Rows from block 4 of a small CTC audio transcriber, named by matrix and row number. Rows with one number within an expert belong to one neuron, the router's apart. Each number is 128 + 24 x the weight over its row's rms, rounded and kept within 0 to 255. All counts start at 0. Numbers have three digits each.
Before each expert's rows are labels from the 100 clips, of 14976, where the router gives the expert most weight on average: "loudest band" is the band of the loudest frequency at the time of the peak. Only what is clearly more common there than usual is listed. The data: read English sentences (LibriTTS-R). In brackets: how many of the 100, against the usual share in percent.
# router: router (model.blocks.4.mlp.router.weight, 8x256), inputs 0-255
# gate: expert gate (model.blocks.4.mlp.gate, 8x128x256), inputs 0-255
# up: expert up (model.blocks.4.mlp.up, 8x128x256), inputs 0-255
# down: expert down (model.blocks.4.mlp.down, 8x256x128, transposed), outputs 0-255

# expert 0
loudest band: 250 to 500 Hz (33 vs 12.5)
router.0:136121118112117121110094108146111125138147127091148147134125107126129143126114101117099165131160112109162146101164108145088150092127189140102146067110151106096107113126114111118142106170088148171132130113111087102164137132102085118111154171169122110143136117072142114142122094110124131126116097119097116135107078144095138108136137105141154110129133123144128122150106205168137129102141128127128121112126119100115142117135163129134134138136145104145191156138100131141159150188149087127180131108141123097111132129174132051123135126118160104101118125148117126155179099105156154135109119127103120166156109142097079110086120122113104162139111146134108111152087172144112148128135097127143096132161094135126081172137119138139104127102133166099141155135110151133151135095117129
gate.1:144098089157108134126131107130108099133141118153118144118129091098155083105064082118142143153140105114103110095100160140170095094147155101125104131137111156150147131112124114149149097119147114143096145122126138135135123127159100117116095109146116083130080089103152102171098134119152163120167147130125095091147109114103135102135096187142093117125167143081135102107108113130108135151123083101139089154122191127125136118081122126132132125180113137108120116161148132095136098161128139145168156093102110122150089165143140117148161145136145146137126159113065093118118097136101126166141156132106127139169133123100127170115173137081115162117151152134153142144116125143130098092107121146117113132117151101124151088110128154152129157111184120144105146090130100125111138094139103
up.1:143151114112102122134130151127060148141106104122132145124097130152169125100134136143158112130149112139129150132135118140176175170139142137127123127158128120170143131161171159072143115105106072148119123137113121141105127145121123165104126102136049129110115106139121152138120127122103131157135136124134091122144128120134136154106120099106107117131099109130137103123110085133130165132102107126166092114124135103072145170111101128119181111140131155131120092137129116106099143111134104138100111149095121114128138116147136143142134188184104120100139115165170176113126127114124081136086138098182113109146111162112176140123086115131098132158125081099134142122055147137129148142093137129148142127098113172106145137149112130142145144113102137162118158158189137109134123056153137
down.1:144146148087086110107125140129166106093125157136144166085148122168141149090104145100126106148097104119124160127117094068139118104145127145121117140085144086108133134131144143152139117084167120114149127171159106119148135150101138153136166165132120161061132143110127088124110165138121137164104117187119128120145159144114113108135100150130129078142124158148126120066103139153134107116152149132115071140144131145149140143163111147092114118119151150134146128120138181181111088149138136163118133140146094152124137148156154121130132070149115115094110100138123135142125143081139100107103144104133146131109125105131133117074081139111125140138151130082127100104124096113138140147111141147117119110120124136133148115119131149142100073103129118108099133116105189133073122106085182
gate.2:146179146096151147178144104158089119131094113109166145145103160130124111134126115157134106102083118117127133130161151138119123099137152124101145124146103112135134100155123095127146157128128108109119155105149103126127121141104111116152155110114118139122144160151105098116140150120121123142138162100150127168207147115115151147132151139162165095114136132079126156057113145133131110147163153125125089098111117153121124121141064140129124044144159152121109099110118100148125145181149141053143111092154139110155167087132129148161090111115101151122121102116093113152132117129152125128140133168141125151114146143144177106103117068129151128174103108156108125078144111123157160125115117144162122129119105097158129125129128113143148099132164104104137164115142118146163130145095113
up.2:146138139146108166132107169153078131120128167113137136121126158155104187159172104154085151105152111107118165104158132158126147122058123107110128148116102150125134113130132109120131090119142147117154127126114090145129129163092141116173133116118114110141137153106115137116144129099078102125124148111165116081134109136150117126167124114095120144143110134099084128126139144133102116100163161143159133134118096116148115127161142129112155135092137123108123083125095144081139156128110155118150125130151170104110145126097175156143088132107150101083114098162149110120116146111150131125113122151114101121119087147116099125137128128153134150122131117087121090135104186139124091152129147150172140087166172160126125106075173137101114105174092120163116088084119125160143159123183102
down.2:093123088140146124108110113164099136139172135148080084104147092118115158132146123128153138156160102119095107141126107084147150131190141102136173137108130140096120087112105117136132158164142134124134126097155123129120099126119140139120100160099172130141109080134151150106155087111109140128090147121105135142183129133129146114152124116139069129150130147118137097126102115167128112140145122131120124094134148114111139149112135119143146141128155170118099107126136105107144106101131126080101123152162108128157114087151143159108134110148137187142097145149114144126119124127141113144101143130155130095096114097093178116173110158131170175122101075117152156091103110159054113153075116134094160106135122138115124132124094106149087115174138142126128139137170130157162139147120078
gate.3:141100099143133200154119150129141076097134111142124096083147117115129097127098084102140155098092131081141139122159131208129132140131131103132106122128116177133146129160107086076109121143099099167108104133156121120082148138105120159148081113143144108143157157096158116152159155080147147128155078134137138123173127159120088114159105103152162156130143099105116107154153101129107105076142174163105130148106134118125141096148101130149131106121135140143064090119126105138073128131127127117085118092146150114115138094132158126156106123109127119095120131137085086162141149126121174126136138139159156134155137164107141144122122137106133128146118083138149154111138144140153145101144122086158134156126155147144134111098158117146148130144171133133143139140108106115142137121138116
up.3:151142139114153157121127099111111140137118113112083117107147088129124145174133101118136122127117089101106149132124146147166111102136117117121121106178140113140113140112181122123168138090133096172121140099120123079096097138098098128148187151086108117124140167113130126134111098112161128123140140174093151145122100178098158107120142178170086124173119159141137104118123117121156126121097157153133114097080129096088141104165135154154132102152096147096154129145111151149123148148170153129122137102095108119117112120139134130113111108098139140135126111137136136165132139135158166113150142130134121097146172114110138135119125102106094081113137125099157139179128149174092156095139144116135107173104075174131095154150104145138124167105070127142116140183127169093122113122114130
down.3:156149094159160125136129144127101121096115144116120125130086152121126128123126095139156158126111139136099162128135117105089097069110163119134142105101097160115161154117161062113168103136134127128144129106135137110157129114079118133122103092103071116135109154152100111149158086098130110122121115098116135132169144137125147137143115115133160142125220107157108098098132152104153139127143117109159073099112156139129180166098126156117097132123125136124132153115109113144114135120128093146138126117110133096110121148135152167141139100092111090194122133090117134115094089127158121113114102114128114141120187144115143120104125123123163142146130154150131181111094147178152126135156088118104111111137145109150168124146100161122134113105080137160112128165167153178136141104113129
gate.4:134070105077150150125115130141121147110093109130145103154121110088104097103110158155155144116090106115113142144128118126097121138144142135153134167146121119144109130134135088147131143148121109116115094150163174111159144107140153110106128133137183136148121140148148118162144093130141131146147124109066131133145105131155091124112081108134116163180146131122132158144160148141047131134128106171130134117089147138102116126176103115161081121145134106089140100141115141106082134151135152113108131150121160142157115136117118132168161115162137124146101147137133136159071129119111067126159099102128132143187133131166086119114145110120117104137156120116161115122122111128108157098107103069170126138136126150136123111113123143070117153121181154119060139116129091102123130149147153
up.4:109138122107148112162134145167153137097128072100114110166160096109136146109142151191107135120117136123119105149121127119157156138094138144121163140149140156125083113106086118114149150098117144128130162082133132112115103105092168142234102098137079079095163100117152122117121162145124107129148120114103120073120143143106186155128165136158105091136101136114133140136107124105133150050152129152107093179121112174136113162145138149158148148141139146128094114127073165099115161122118142118131121163141132136130079113134121118096112132147126139125147118138127128133142100102139108097124087134151106097150153169144127097120117125129128099152145135128115136140093160152102137146145137133114113139141110143112144138151124109140086154135147119127126106103161122147091158078134104
down.4:118124163142098137123147146120154122144128141114142101146139114134185085143091156119100150126112155126117127139154154135141135098143140119128099136147089176143164066075102110181131103136153109138140131147142094126154158131149146132100142168106109123113139135123140112117134145119129137132149141125137180120165092135123148134120167153145175119093140100175139110140122175103125083110120101136131108126144126133083175108142129126108094104108133115101136107131126136172102089137070122120107127133099145105088138139160083116122138146144108101080161145112083121123142126113092147106098135121106160117153102126115122153147107139130133127210134085143135109156111107141119060089150133164170123144155125148084159115087138132125147133095176121182109100161138154134145126130126140

# expert 2
loudest band: 250 to 500 Hz (33 vs 12.5)
router.2:131117133136115127136155154125118141123125125118112141121147146107112126136152110137126110085106158078136143105143156150109066178071171121123174212107083099122175129135078132114100163131130138134091151176137152116123135114107149151164112092131106138124085165116112093159112147113130141151112129147179114127081120132080152153114140115100147131149175120176113139125116085097126155210108131141132141157131121128097133116114127107121109128133132129113101151145143113142099132088123124142151119193169105141094111156142108160099085121113101127093113122137098128114099137116139115110126124125151085080172137111150155138084144125134149139142131148129115130108125094113147086100126149131139140176089125117107139156127134073097137149124132141162137141114127120113156128110131118
gate.1:123141115158094153140126144122117109106084132128120153167130090163084116114124137118134137135114166134148097143098110136119157116139172095158112127161115133137138107111152104148127149113143136151096139091149148160140117165062113131136152142097152079110071160184135137137120083157141123133127147130105171124150169127158135100102092098063140117145124119134133182144121125088147127154128151133089121135100148184133153121109150152123133123154093106141144120095139157128120143141100103113105105143098109100119139113176143122170106164132133100190135146079151113109119121130140108090127096143101094111172121162150108148132133122149110147134113125117126131107100125137124104154174096170146134152131087175122156170138104138162125122109081128133105149100114110116070119110135118
up.1:139113154069173184131100117123129117131148084156098097143133137139141145117130146176111106115163092169117109166113149134132128135120131143119110159115133096165132124143116079167102154110144094143141121123111136169109105126126106086107127158123089144123139106158120152158134102135149120117173099117129163142179151114112139124094140121142115172125133104116138122100165164121114130163104121138160112155167147109127126137135123164117108173132123102132163090154139127135152156091094156169100101141121137129120148134124111156110147179132104133129151096150110156135136099138113160113124125102110151072138095120154105116130174114127128074085090127142097124138143150177140140173124107095113124133078157138157135102143173154071153133123079119141136128146098110152073101098128118
down.1:119143114140106112106157143108141119168105127158098119111121148095110112116113137162126126121131139179086144100095098188094141132116101113077123121133163121162132119133118161135135113142138126172101159134153124137114148125104171153136087127096151129145156123098166173113142137088118161137141072112097118144128079146106141112141139073116075146128171149165127127126146125103145130140150081131136142119106141069135119110105166106071126117112128162159127098131154113112149130138090123184130146117086151088206123114143122134132127144163115130141113112145129145142157158094125087152152147177136130125150143136124151121122094156098136147124145127139128106122151084143112123124145141150111091122123113127095076157112101102132132171131126098146098160126168178149122125137148089
gate.2:095164133135127092146120173168129158130133120098116106116157144092128139135126119129139111133109155098128143118119141155119141142078106145123139139149133147137131141134082178136138131143136119156112090136143139139141139126138167101126174111117081163115122093144128121116156151123136087111081110121154153121150029164090149134112120098134097103114091167098160134104092132148160077104150142116131169157159144102131108151154102159139090100129121114120114139114153121186121138133176164164108098104099121139142127139074130141133148108136144092129119164164139110116148155159128185164106092136138098129141087149160123118089123096117118100137117145156112124087106131137112137130076128133051109072112110098172126126133114118132136153142138108109145149129133121134136127139119118
up.2:164171131117121151094120135137155126111119118145107148084117132090127120152135136160115128121121146143122183135117125116110111114151161156171111112159096150140104106133133097124126161079142103093130127113136127122112100137111149156136139070072123130136161146109136151112102103157145121143164130120143150186130169121146075098159086141123126144146156100107097145112126085118154124124134107154132144118085105114142099122097135132134155101138124140163136070113140154093137169131125126143123141124140164166134108101134085111137132142109128177135130104083161123128075173132127135115109146127107168143141100114144080155164101184097143161138152106161137116108107142094117080109145138127160107144126136114122153125157125117092112135113110159121150121099157141085052101124128184
down.2:142148126076100127123097133165115128137080114139189138151151140134131127157156132114098133185140128118107098181105099127156180129106110116129129124109157119121133134124123147128161102131133100167084142148135152131081102138100129148127123132146097118158100135129102162130079117141121118174110142174142117116136170116156146102124125147116160130093085155123130125083114079115122149106079169147114139136133125151139093106128095138135094139192159122103119108145107109181152100170116133123140106139117129134130168119103107120131132146152102138149138115160125084135080087165110148110092135120077151125162086131149143130141081162110158102154136138170102132138149067136140129126145154105115138123150150136120093121138119148100118161145075169111142092122119125111115146110162139
gate.3:127124111110152138125140159098161137102089145156088127143103131113127142108091155140115139128119127160125092137084137147164148120140111148132101138116121120120110077132146110090148160139135124113138106106130134179138114165126091133076151109110158100124102120167126076113168115115135149101153114114081135100175165139160163167115145095117107105175111101084151124130104154107122118116124118101118136084145170171146167135154140154114133119136123107107129063123154156142131110131107139121146148142101118080088141153150154151153135152118129063138111095120128133113080174147113125108108163137122073166122126132148123145175159123170160112140141141108142172087106115142126132126101104128103122132127128139144157165104156139160157097141144115169139141126182126141109124160153164
up.3:159097119151124113101096123116088149122095098164115116116121096156136129142135139099162161155146106154147147105100117122131066131142141098123081088120106152123164103125111163144101126121151145123102145118113165158118095141138087139111112125145127147164077109163138153118146141132120162095083104141165150155115101089087100132109109104140130128094118154171169105126124108158130129141156120148172146108125151131111119180133134144134136124096102129142130152094163151145154138117156112140130148124137117148165145103083146168172076128114128109160110137159117129139133133090105157125091146147153105109118134130132141091116132157127149124113132149106112157142176109156116125144145118092160101103151103094170132077185155104127080129088101152127105137144155069107126164107104142
down.3:113127138162155144130125156112182106122141129134143100120151116094156138106104096134111155176142150154118132117067122122165128081081103135132099137148131153137141132142074162146120107129131118156116135133153112124137170121090139116126081170150127139074135116127110136114141159128108099097132066153177168121112104140145129140170132104132112156115114146137117110116154133128164110115136134138091120140123116175118135135131132137098139127124162084107159093127134171139097111169118116101138113109075126104113089089149184141126103154157137139132157123155144094124134069098111107166090152086104110106169117144123169181106104109128157126166135154131160137143148110105099120101105140157150114131126116132113100123066146141121115152142132171147131158181125122139161129146140132
gate.4:108110130091147113144103111102121148113104171115138087157111143127186143133157156120119123132134155123108099087096133153115147113108130116133100109156137135195122084110122085149133074131091122139176110123132093132131152115075110133117132126150178182106148128152140154116133112112109127135122146107136125121128112083148161150139153145126177119152117089124110116161142122139172111138123140108133148127158113084129130131135152134135115118109132151107117059120150099098136136147114116128140154134127142129145158133087146097099132107142135146118163134111145064153122092128127125143096135119132129164147153180138137111116139143109126192147115145132173109144112122209184160110103133163168110121137059124167128116104157118141117136150097156150115127144137111139123094175102134
up.4:145159146168106146113157137171140119167091106146128117141124158142138131131165142125130084158095104131107142159127116115080158133156153141121096105142165149129143147141090181170092118128149104130082106130124148112130160138135086170156100159152148114157127098100113133098100136121122149144103090104145105100168137161114144091111141147158113158116134134138142173138137090081095097122165114129125079174108145132160107097154147129131135127139125123143126118124131145127139170110127125125111107106117146132091141090133143100159140107144110109121101105105098103128127130138107146127154074163160157090153140124118137089122112121086128100106134070137127095140132148140142110167114148093169091130126154156145123096146106138108145099193175146100128123107081168138089155157126140
down.4:136079150136100109114133148143156144132106141119117094134108141118106100099126164089180118121118149190113111160095121148136145140135073112140094149143101100147115113151160137167138118101154158112137151128133174142123142168115148126147094168131131104104144118133130157120126106062124183158107095111118172110132131139149151111119145121127132144108087133125125132148148096146111136138078106135117174131102145080102128120146116156088109136150154189137118156123163087090146121127132158107128138163099117119137167139135135122121144131141142127183172126147137145130174112096118151137136140093113127122102096095171148145140062132105117122082145092169130100157114114132124112137058146127106128141162115140150128138098106120131143158124127102081085124135128158169138116095123143

# expert 5
loudest band: 4000 to 8000 Hz (41 vs 5.4)
router.5:135150120150124137108116126111131119149136183143124154148100098105092109122123134130120125120099154136088148111150109124148118112117116137111132119136124095173101102122129110112108139112154098146112121125145137155130125162144098100073202103124145123153128112099134156095192089135171130110139089171107160103200132084103087142144112137149154113132123158140073105132132161136124139144123123113129132134136140130168130117134119129126112146116116147098090113131139122141137113125112142143112149098127121117153131112137090139125142130103126154150110082084226095142137117145145076143175145110124129166084116144161119120187174101094141100130068133119124115110130112121129112181135113123130091116107160114132135074120142104127151134103132097125129107087144112110185098135129129
gate.1:154147126142114090152169096158160140093099115131142127128114099129143128131120117167123103143124121149112126115127176177151098114136121145098092121101141143157161094138120093092135141120141115113110151107140128149123104108121136109112150119133131180099136123122130141136133125121102146120120117125162158101152177145156118143137137146136115118104149084155068079124081165122103128144108154205159105165077121116133076128119107100084134117167139125146095080123089100158150102120127152109107126123149107118080174116108129134170117122125153124134138080093119123095139131135107161154102117137098123171145122119126150150161148103146168137164076110097149121095117142143114152140135115057121088134092113151132120116116132149147165124120172113136160085110119110128113126078110119
up.1:097101135157117138133157147152160115123104129103164176096155118157141166115125164126125148096116132118201142120140123127126133153114125130123175135154107153150089152126085102087077122164102177158139109124123146162151113130149079125103123108163151079154147143121185100119124140131163131132111119098155144150101104112166133127105119164162076126156140159159116166132122119155109105110117131133129141154128142113123172101166137169130105167110106114111096131128149119142172172119150095152133146118114141116111118111072146122115119098151120134134100126127142111112097135139168140103135120122104149110085087154130113141125161111104146114110131171116089142146109131118128100128172136141127142119106116172119090078122112127123131105073128124129162059098128113089124130099104109
down.1:192110151123139132113104115065113194131136134104134118093109136140113118109140134141122122139093134145136117123145126109148102122128155123134142126130095105101135117105123125110176136134097136109135131100127113087120168149091146165167110108110117151179120145134098124135101085099139086111151158140120109151113160176119145135132090086090095158104123099076135092136090107163156099177167146106117119103147153150118145172126165154116117159107137139125152112117127084151169116079117129140142178114138106165136124106100150118120155145145125136124170115150124144134102127102111137114161111135155081099141127141124118114113141139141146116124105139141143106147097111173167155079146131104105129156100128083151097126117156155149118146178090141094109122183148111125120104112136183
gate.2:133113163088131147145152102097117159129157140162105126111126123098097122149128077130133123138129065144134172134123124134102124098161126097098139133111120143097125115164102116130167147107119141147097150102145114112117124101146128105137142105129115121159113117083137116176132114094146105122127096141131118119096142092113118142123151162116142123134133138160116097119105141113103169144080133150121138102156166135093141149154105132099160134105143083128145183111112138089118141150131094100113123133114128172140131093132152098138139180134159113162090112160150162107125111169123161153065113163111069109158156103120137145114152127137134156118143156107156149138123085102127143096127148162158125112095075111102130141106129173153132187155163104122116183105118133138146114110159066
up.2:111083143108125118118104074128098140123146142116117099141125122137124127138131136078134128144119116124119178135121103134126153153161126115076154136136131120104142119141102133147147146116111111119108121117108122115099136116116066172145110126100149106124096094139136113085120096123140099161107132123168109132122135078151122106111175144103174103093152132123124134176126147083159134126126134120099120098150122147113127145126090097151133143115144120136138125163127127085145105110156139090151116119122095136125129110167137149157126177173130107148110063119155153139136152164197120146093157159120132173134165138158133146117180161126136169029148144102140082192139132140139135158161115101143112150148148120119121129111147152169116101138124107083140130151108143143131112137138090
down.2:104138110134139132112163091168067109150148121121103093159113101156091108085167153137149126140134112128133114120094140170133130125107139131142115110098148158084114126164089145141087146122140117176152140152156092185148144130121106126136072153111155113116108113122159134099128101117135146144138135133101123145103162132106126113135176112166128121180104135163120149113123122165128124099119155115114101120098098083161144120151139125128120096171118112120093137153118138091148159150127156076132070149152124145167090115106106140178096076150104124185093118146118147142111146118132120139147128081148148131130137129167093099130122141111102086131116164137141131112086125154118143094141102105126122094141129146135118104139131128104120170176152153129141155106144138111178167160138114
gate.3:112130129131104118147122088145124153112095100154115116126121101118147102131135127178134141091123058122129119150135153134097121149146132143080147141150152128119143155172121156114113121145150133141123112131101088129184127147113139105093120124093147143158147161126126123108137089130110139096173170114135114127154078175091092158106165111129153187159103090172127122131129175139118155139113123132187105105137128077125172077124086140146143131145126143133114138135113120102127124128127082118130124177142099161140135118173115139155087112098118143125108070125136159148119170136086167108118125120136120168143173135115082100102120135141098088174129147116122161148139121111119106134115128136165106103105162110135153129172094081130146125140123146101100145097078127120132128139112128
up.3:095144143146191118086134125117113100124168121106110128112101129113136122115141118142163151106116115108139133165108165172116175133150083142131136092115160141128111164140182123128124079088122128146095108092124128120152145130125152145154127137115152176092146145117072168064155136139098092130114133098100111187148091128112098097105187095132140127092094190152120085101120116152123130097137110142126137129127150099094135147116104133099153133111164124123143156140129065102113120098139092129115109116141132116152134134109135145130142130122111158124140090112161140123147136135104132151143160123114144125128144148095123163140116157189120120099126118132115154136153151089145148130129154118102101104118121102137087071186147106162098128130107138102149123153119138120102116183138132
down.3:131127086125107120153164100113126109131084135152127149142136135134094147127103120109113150102142115156114135116130110101100175142142145151119114146130116121145130156127118133078137111102167078157108130116112138122158109124168085081117155171145150130129113082146115138098145187148151191142172094106133127127124089068164102118142140142124153084127138158114106119128180187114147075106100160136120127162124139118092097134138117164102152123135116124136133124111103124140146126165110134131116066113117128156117163108158155094109134152106144163115124151135150116126139115075139125149126154129118104171145122118121151116151115100107127123155161091155095123108155118088148063105149109119141133091144122146149190105129129142146129130130137129137105160126110155115117133134095052
gate.4:097128177174112132102116153106090140115100120159124185141119139124132149098133151121120102120167144094121099111120108117117119149122143112123132126094126102136172115087158176124170131139117146157092113168114133092091115122130135132114133174169115122141147110119155070120132165093142164141094136167126080131113180135148144105117140136109108122121154154094125114168141105115143059140101123130155144126169149136133122147129121115103135159106138096150140149108100138135165131141106160156186122146131117138126105135136106141128104115147137124130101109149097145076128115082083133126107147147096147123114101115142163140097167127163081152106113097085130118122154094134094097081130152160147184125143123172122102130121128087133097147105134137149130113106147115115177148162134170
up.4:128084161116139082119106112132122137161149122132140141121166085159158109102158150128112151137173143127141155121118090134170105139140104066092173128145201125137169140113155128156114134082130146153137145128138079102115137145110165182116134128132158102114118132143120133098127135139132081128156137138099117099177103151135144129097149123085120137061154147098108116176116103164161084134130124142128114111125130095150096098135138163114111140125080140154143146125113106121137103162099148144200119124114117136137142130137154119141144135081119132141132119127083120110167118149110145131154152137089147125092137156147131118149125143142110123124141120097150137149098115166139147103131139130081141126094149124125148100122139120131118156205131156127118204096148122126110108157148128
down.4:145114143134125104118115140133091085102139162169119145127123111116113101140158128108124127105118140132112180109134111209140112086119144163142115126090143151110139101145114123154127144107096179138091136132083091161116101127150098149140125111117107159124114129155159110156146121097111127088129135165099139122140168135173116100146104095128145144160158100113124101082087118139120143153114125113143154143140146153177160137130136169109144143118124114133146112112187136111089088116134104087148125131106122165115152174109098150104142062117147127124139127124100164140134134133108118132121119171082122100093117141136190120159172128148109122086133147122109163123156120149124107119101153125158169165097105069135100116105143132117125093142159138125130096133121086116166175116149119

# expert 4
loudest band: 500 to 1000 Hz (68 vs 7)
router.4:121145131125124124163135119120122132146119102111090093121114175157136124107113123141119150150172108120138115142131144109158141112111081125121153125109101101103126096127171126107152121109134090120120137112142146144109138133142139149157123163132128120099108132085113118153083161137112115175104137155154086092145163128222184108193141134116087132119073117102131104094099108076131141076116121136109124136120113119142115157125103105115143141134149142150127114119124136137161086177128118126107133121152121129107080142112124132080155133101143137081189127132113125096088129095121117139104133129091120102102127154121115110141093145119133147097094143124140138158114088157132100090134125156115100129180135142120120135139104157157106107113171106183142111171178139123147133170081140
gate.1:140160152097116100154096099150093151088119156133064143119125120110091096123127141152121106105122140114125175115145104143129185144106150132102182112120114097169131117135145115138148100104137125120173116126104132145159147155115076062114116131137122155096099142097165114111101066127119135091134121173133086164111098150124143124125132153115124121117166097122126106120167142140119141106140170143118116144117118097167117145131133109117134170113170147140117161124111136162117117134120122120088120142124114162094101162161145159105121124114112117090127069126143130135145153117140137128144125100146165129129093146146117153123113172124104098109114129125112142152115165187141113105127113145131133110118137106137173161113137110137099116153137135143156069175152133121188054155144103
up.1:119136096157140135144161146148079157121160139164089109119090119141136138170094100140134103131133127089086143127142118151125154105123155116134118123117156084116195130091179079110188187156106119146103162178093132139102121141131145103142145159103088098100124182133150102162144083131133139105107157155115147127123085124125170137094128162141104120104117106119069121112147113139090090126141149150134102136083071164106113095148125135119130156165127135125125103113161123159106134148118124127111124134139135139118143131147138150144092127103148085123134096139108096105160164106147142131136103063138124146085131111129123120085128130168143092139097133122098159100146166119181151146147165124131145111120132122124115140144115091093134125138128148118142138125122115104107148120105122
down.1:164132123115163162127088105081162201145152145125161158116145140087157131143117139132120110101119133145104088123159121083153138133161115103119166136121130104121120161129113134110102112159102113128161122120146129074126076134157117147092107146124138133109131096128149184123144123135086169122090121095155172116140114078151093169138113164149170139112093115108166166109104122140147138137134152127122125127096150140139133163151092136140168118124134123123133108166102047098128120127145136113145112125155103152122109106163137103142131124113153146129107154094181125144132117125146113128110138109161122099107095130119097114130120129181126127135129148142180118143096147121102130113118117158136124132120156137104124119088149165166162162091114152079114151131103103129149183085102113
gate.2:091169155137126125172152161101135096112126106159136085130098106120148133105079153139121103096137099115131118119115201120147044125149150125107120101125149134127121157116146129144174098122094129129083140122161101123155122137081094109102112091099116146143156145155113172103156135100128135102124160131105135143121138136092159169182117127147124131095139152113112132084167127165145104155084135129137152128122111125155127114164138139134127122118120133131091121115179113137123196175115136138141092082117128168122155142141109145117077091120119090162119123122098160145127112193145088147109131142108102157126145143176147135131160124107128160095159123123157159118151131117135156106145129128094130139095112102128118126118147130143122111126140093119112162117098097161148119154122151
up.2:147111134118108111120198158129153119123110158091163169145115133102094133094090114157144172106139116154109107148154149151158150122092148102152143145151138121144123131123119158136105119084145137121138107120165175080095170144150124163179119106138122121093102068118114092134118156142133134171160123126113131123123131113130125171144117173120138157097137145150127140163116133138147093137097220112151135107174150117086139144120114110150112139104118120162120139166102153075128114096127166134122156151152116126133121103117132085129147142131140124107148114136114110117144104136123164120136118156136130110133172125144139091126129091115139118130128097086152117113124117068097117102195169160137097145124115103147161113097145132117112111173152136137150157146116163149141169119131095
down.2:131116120158168170148133124131137133112110133117114161131171121078107118095093120093154098123150129170094132138124109116104163110092149171095124185084168083139137142140120146149120153133124176124150110149135146123090173138141166081140144138142129162074158183138117128100116122130162093088072086117106167138134095162123105142140144133098124136108156143104127103137170150112064176143120098127130141142129097126141139132139145108102123109146182135090151116106124146124114141125076124141124136140146187173092146123126129160099089143174166136140087138126142146119162128125115121138096157127112153105136112117113142115142102123106114115123125140092121140142166135160138103123131173106159113114150088122114112102116119130100154131073116142133108143114093111142103118116133124
gate.3:144160131087112128120097144190138143138160145089129102102160127142125142160121120159097144168112171118122143145154144159069106103127087138130103158132150115147141129087112088146112123126100155143150148114161126110103114133149117108137128160109151065132173090152124150144116121148129148147116142126142127116117165151064127111076138159161110115195113145127101147174124114150172130109122132111173148173121107151141116129146142131147096112121143157119083152137164115108109152121118097100120138144136188146141158157109139098109121119094140114098145126115159123138161107105095125125119129122128154147090087120086143116100112149128131140125118137170149102111176152126103163113131102133150146098109113133122110094151102122146119125132113103090226123142096129117126141137105129
up.3:118088110154144138120165117132112104070100135103173079083148130096133174089111097124176135152126108113130160142159145100117168102109112130149090170069137088108086148115123111095138164120139165101098129123090125133127138160159107134087129152142150115175173108145112140128157129129144133124130129133117137144152105145109098147115139136141122145143154162153163108135142181108111154137137109166116135131080139124119107109125159128096083103164159096114109081164105109153128127144176103145148139126121133165141130135102123174151128066136083122126146117154136104130117165177107117158131132155093123122140116137123101103105162120110136112157153109107126142147145100150144091150143126101133130132152148134140136164170139134144146107127115150078092089173109119152128142119113102
down.3:148145130136104157116116132100118100138138088123183104138179119140145103139135126132116127095121112125132169143142127135090127132139137131101084115144116141148160134127100125117129140153103199129134152138076164121092088147156118145120115142097120111113140108133120124158153160186164140135148113137123118131109147122116081135117109131140141130092140126150184132157111139116142125111127085137118109159113129123132130112084116138111049074135153142149188144113169094136151114150114094122111122081169088149129149166135106136148100068154128165120109141134131098092137154131120098127114139146144115144118121124124099150123142115144095167145172163138097093087130128101157112141118105136130128173157095106090114114143172147091115198109125090101133128071123121102143142121147118
gate.4:110117150167124122122177139133132105096144115111086094119133203145141093067165174130158114116102110164121121111124143162118124123093135133137122142128104166114121181135079151110157110126140152108133145079163135122131124172150110105123151075055147153130133126150110160162101122147123131109142177120076120096107097106132128121150135130133107148062139146096138176112143132073146140137097132130124123134154110135139109202102121138124118142088133121114137111155091077093143127114135170116123124144116095112121133170169104142133126125130129157120117105115120127123125158162138176102167147123145115148150134133123155152149093134131139083103133091091113147126134140090115141099116146134135107118141138140152100143136114169118094125098155150112127098136135145172128152144140139
up.4:179159160147080147124113121096132123114137157129121118166107129149112092149167128080124159107144056091096141154107067148140118151150131133133100109137131137106154150178127138154135136132124108118156128087111128137125115142108126162121111095104183142115151157145131130069141148141122153103088118088151141138115148154122105138121108099133084179065129148129175136101134150159102122132174135126129133145111128137140117131100127139146127141110154172138174141105149122139135120146160131138123090117102093108124132092122143170140129099151126128134116082098076115105117162108127129119163140163130166103166142121116103181178093127168112106107150140140124132129146119132154102159120139138091119126119117142143130106109148128146090134090110117159092078121144156147110140123162179
down.4:121131106133178107140095184136143113116090104158171130147128128137099144118121136106111117137143129163111129152144132088165125138148179152144135152108124156099115136118124154142128111131142148104105121134105148143145180123163125121135122103138097078115165132143088124105104135118100132149175144107132149119149122116106150123185125085160128131106090109115129158133125120133108145089196092112094129139126117154080121122140115155130139111102116157115139155108165105165170111132129100092157089119114117102110123169111117171114151146102140086079109149144057127110157156120153124108081141130121109106122143103190149135127170102120147124152122123105134133137122185123130085103092106138130107114096089152101090134080144136121120105101163111157147120126111111132105117163131174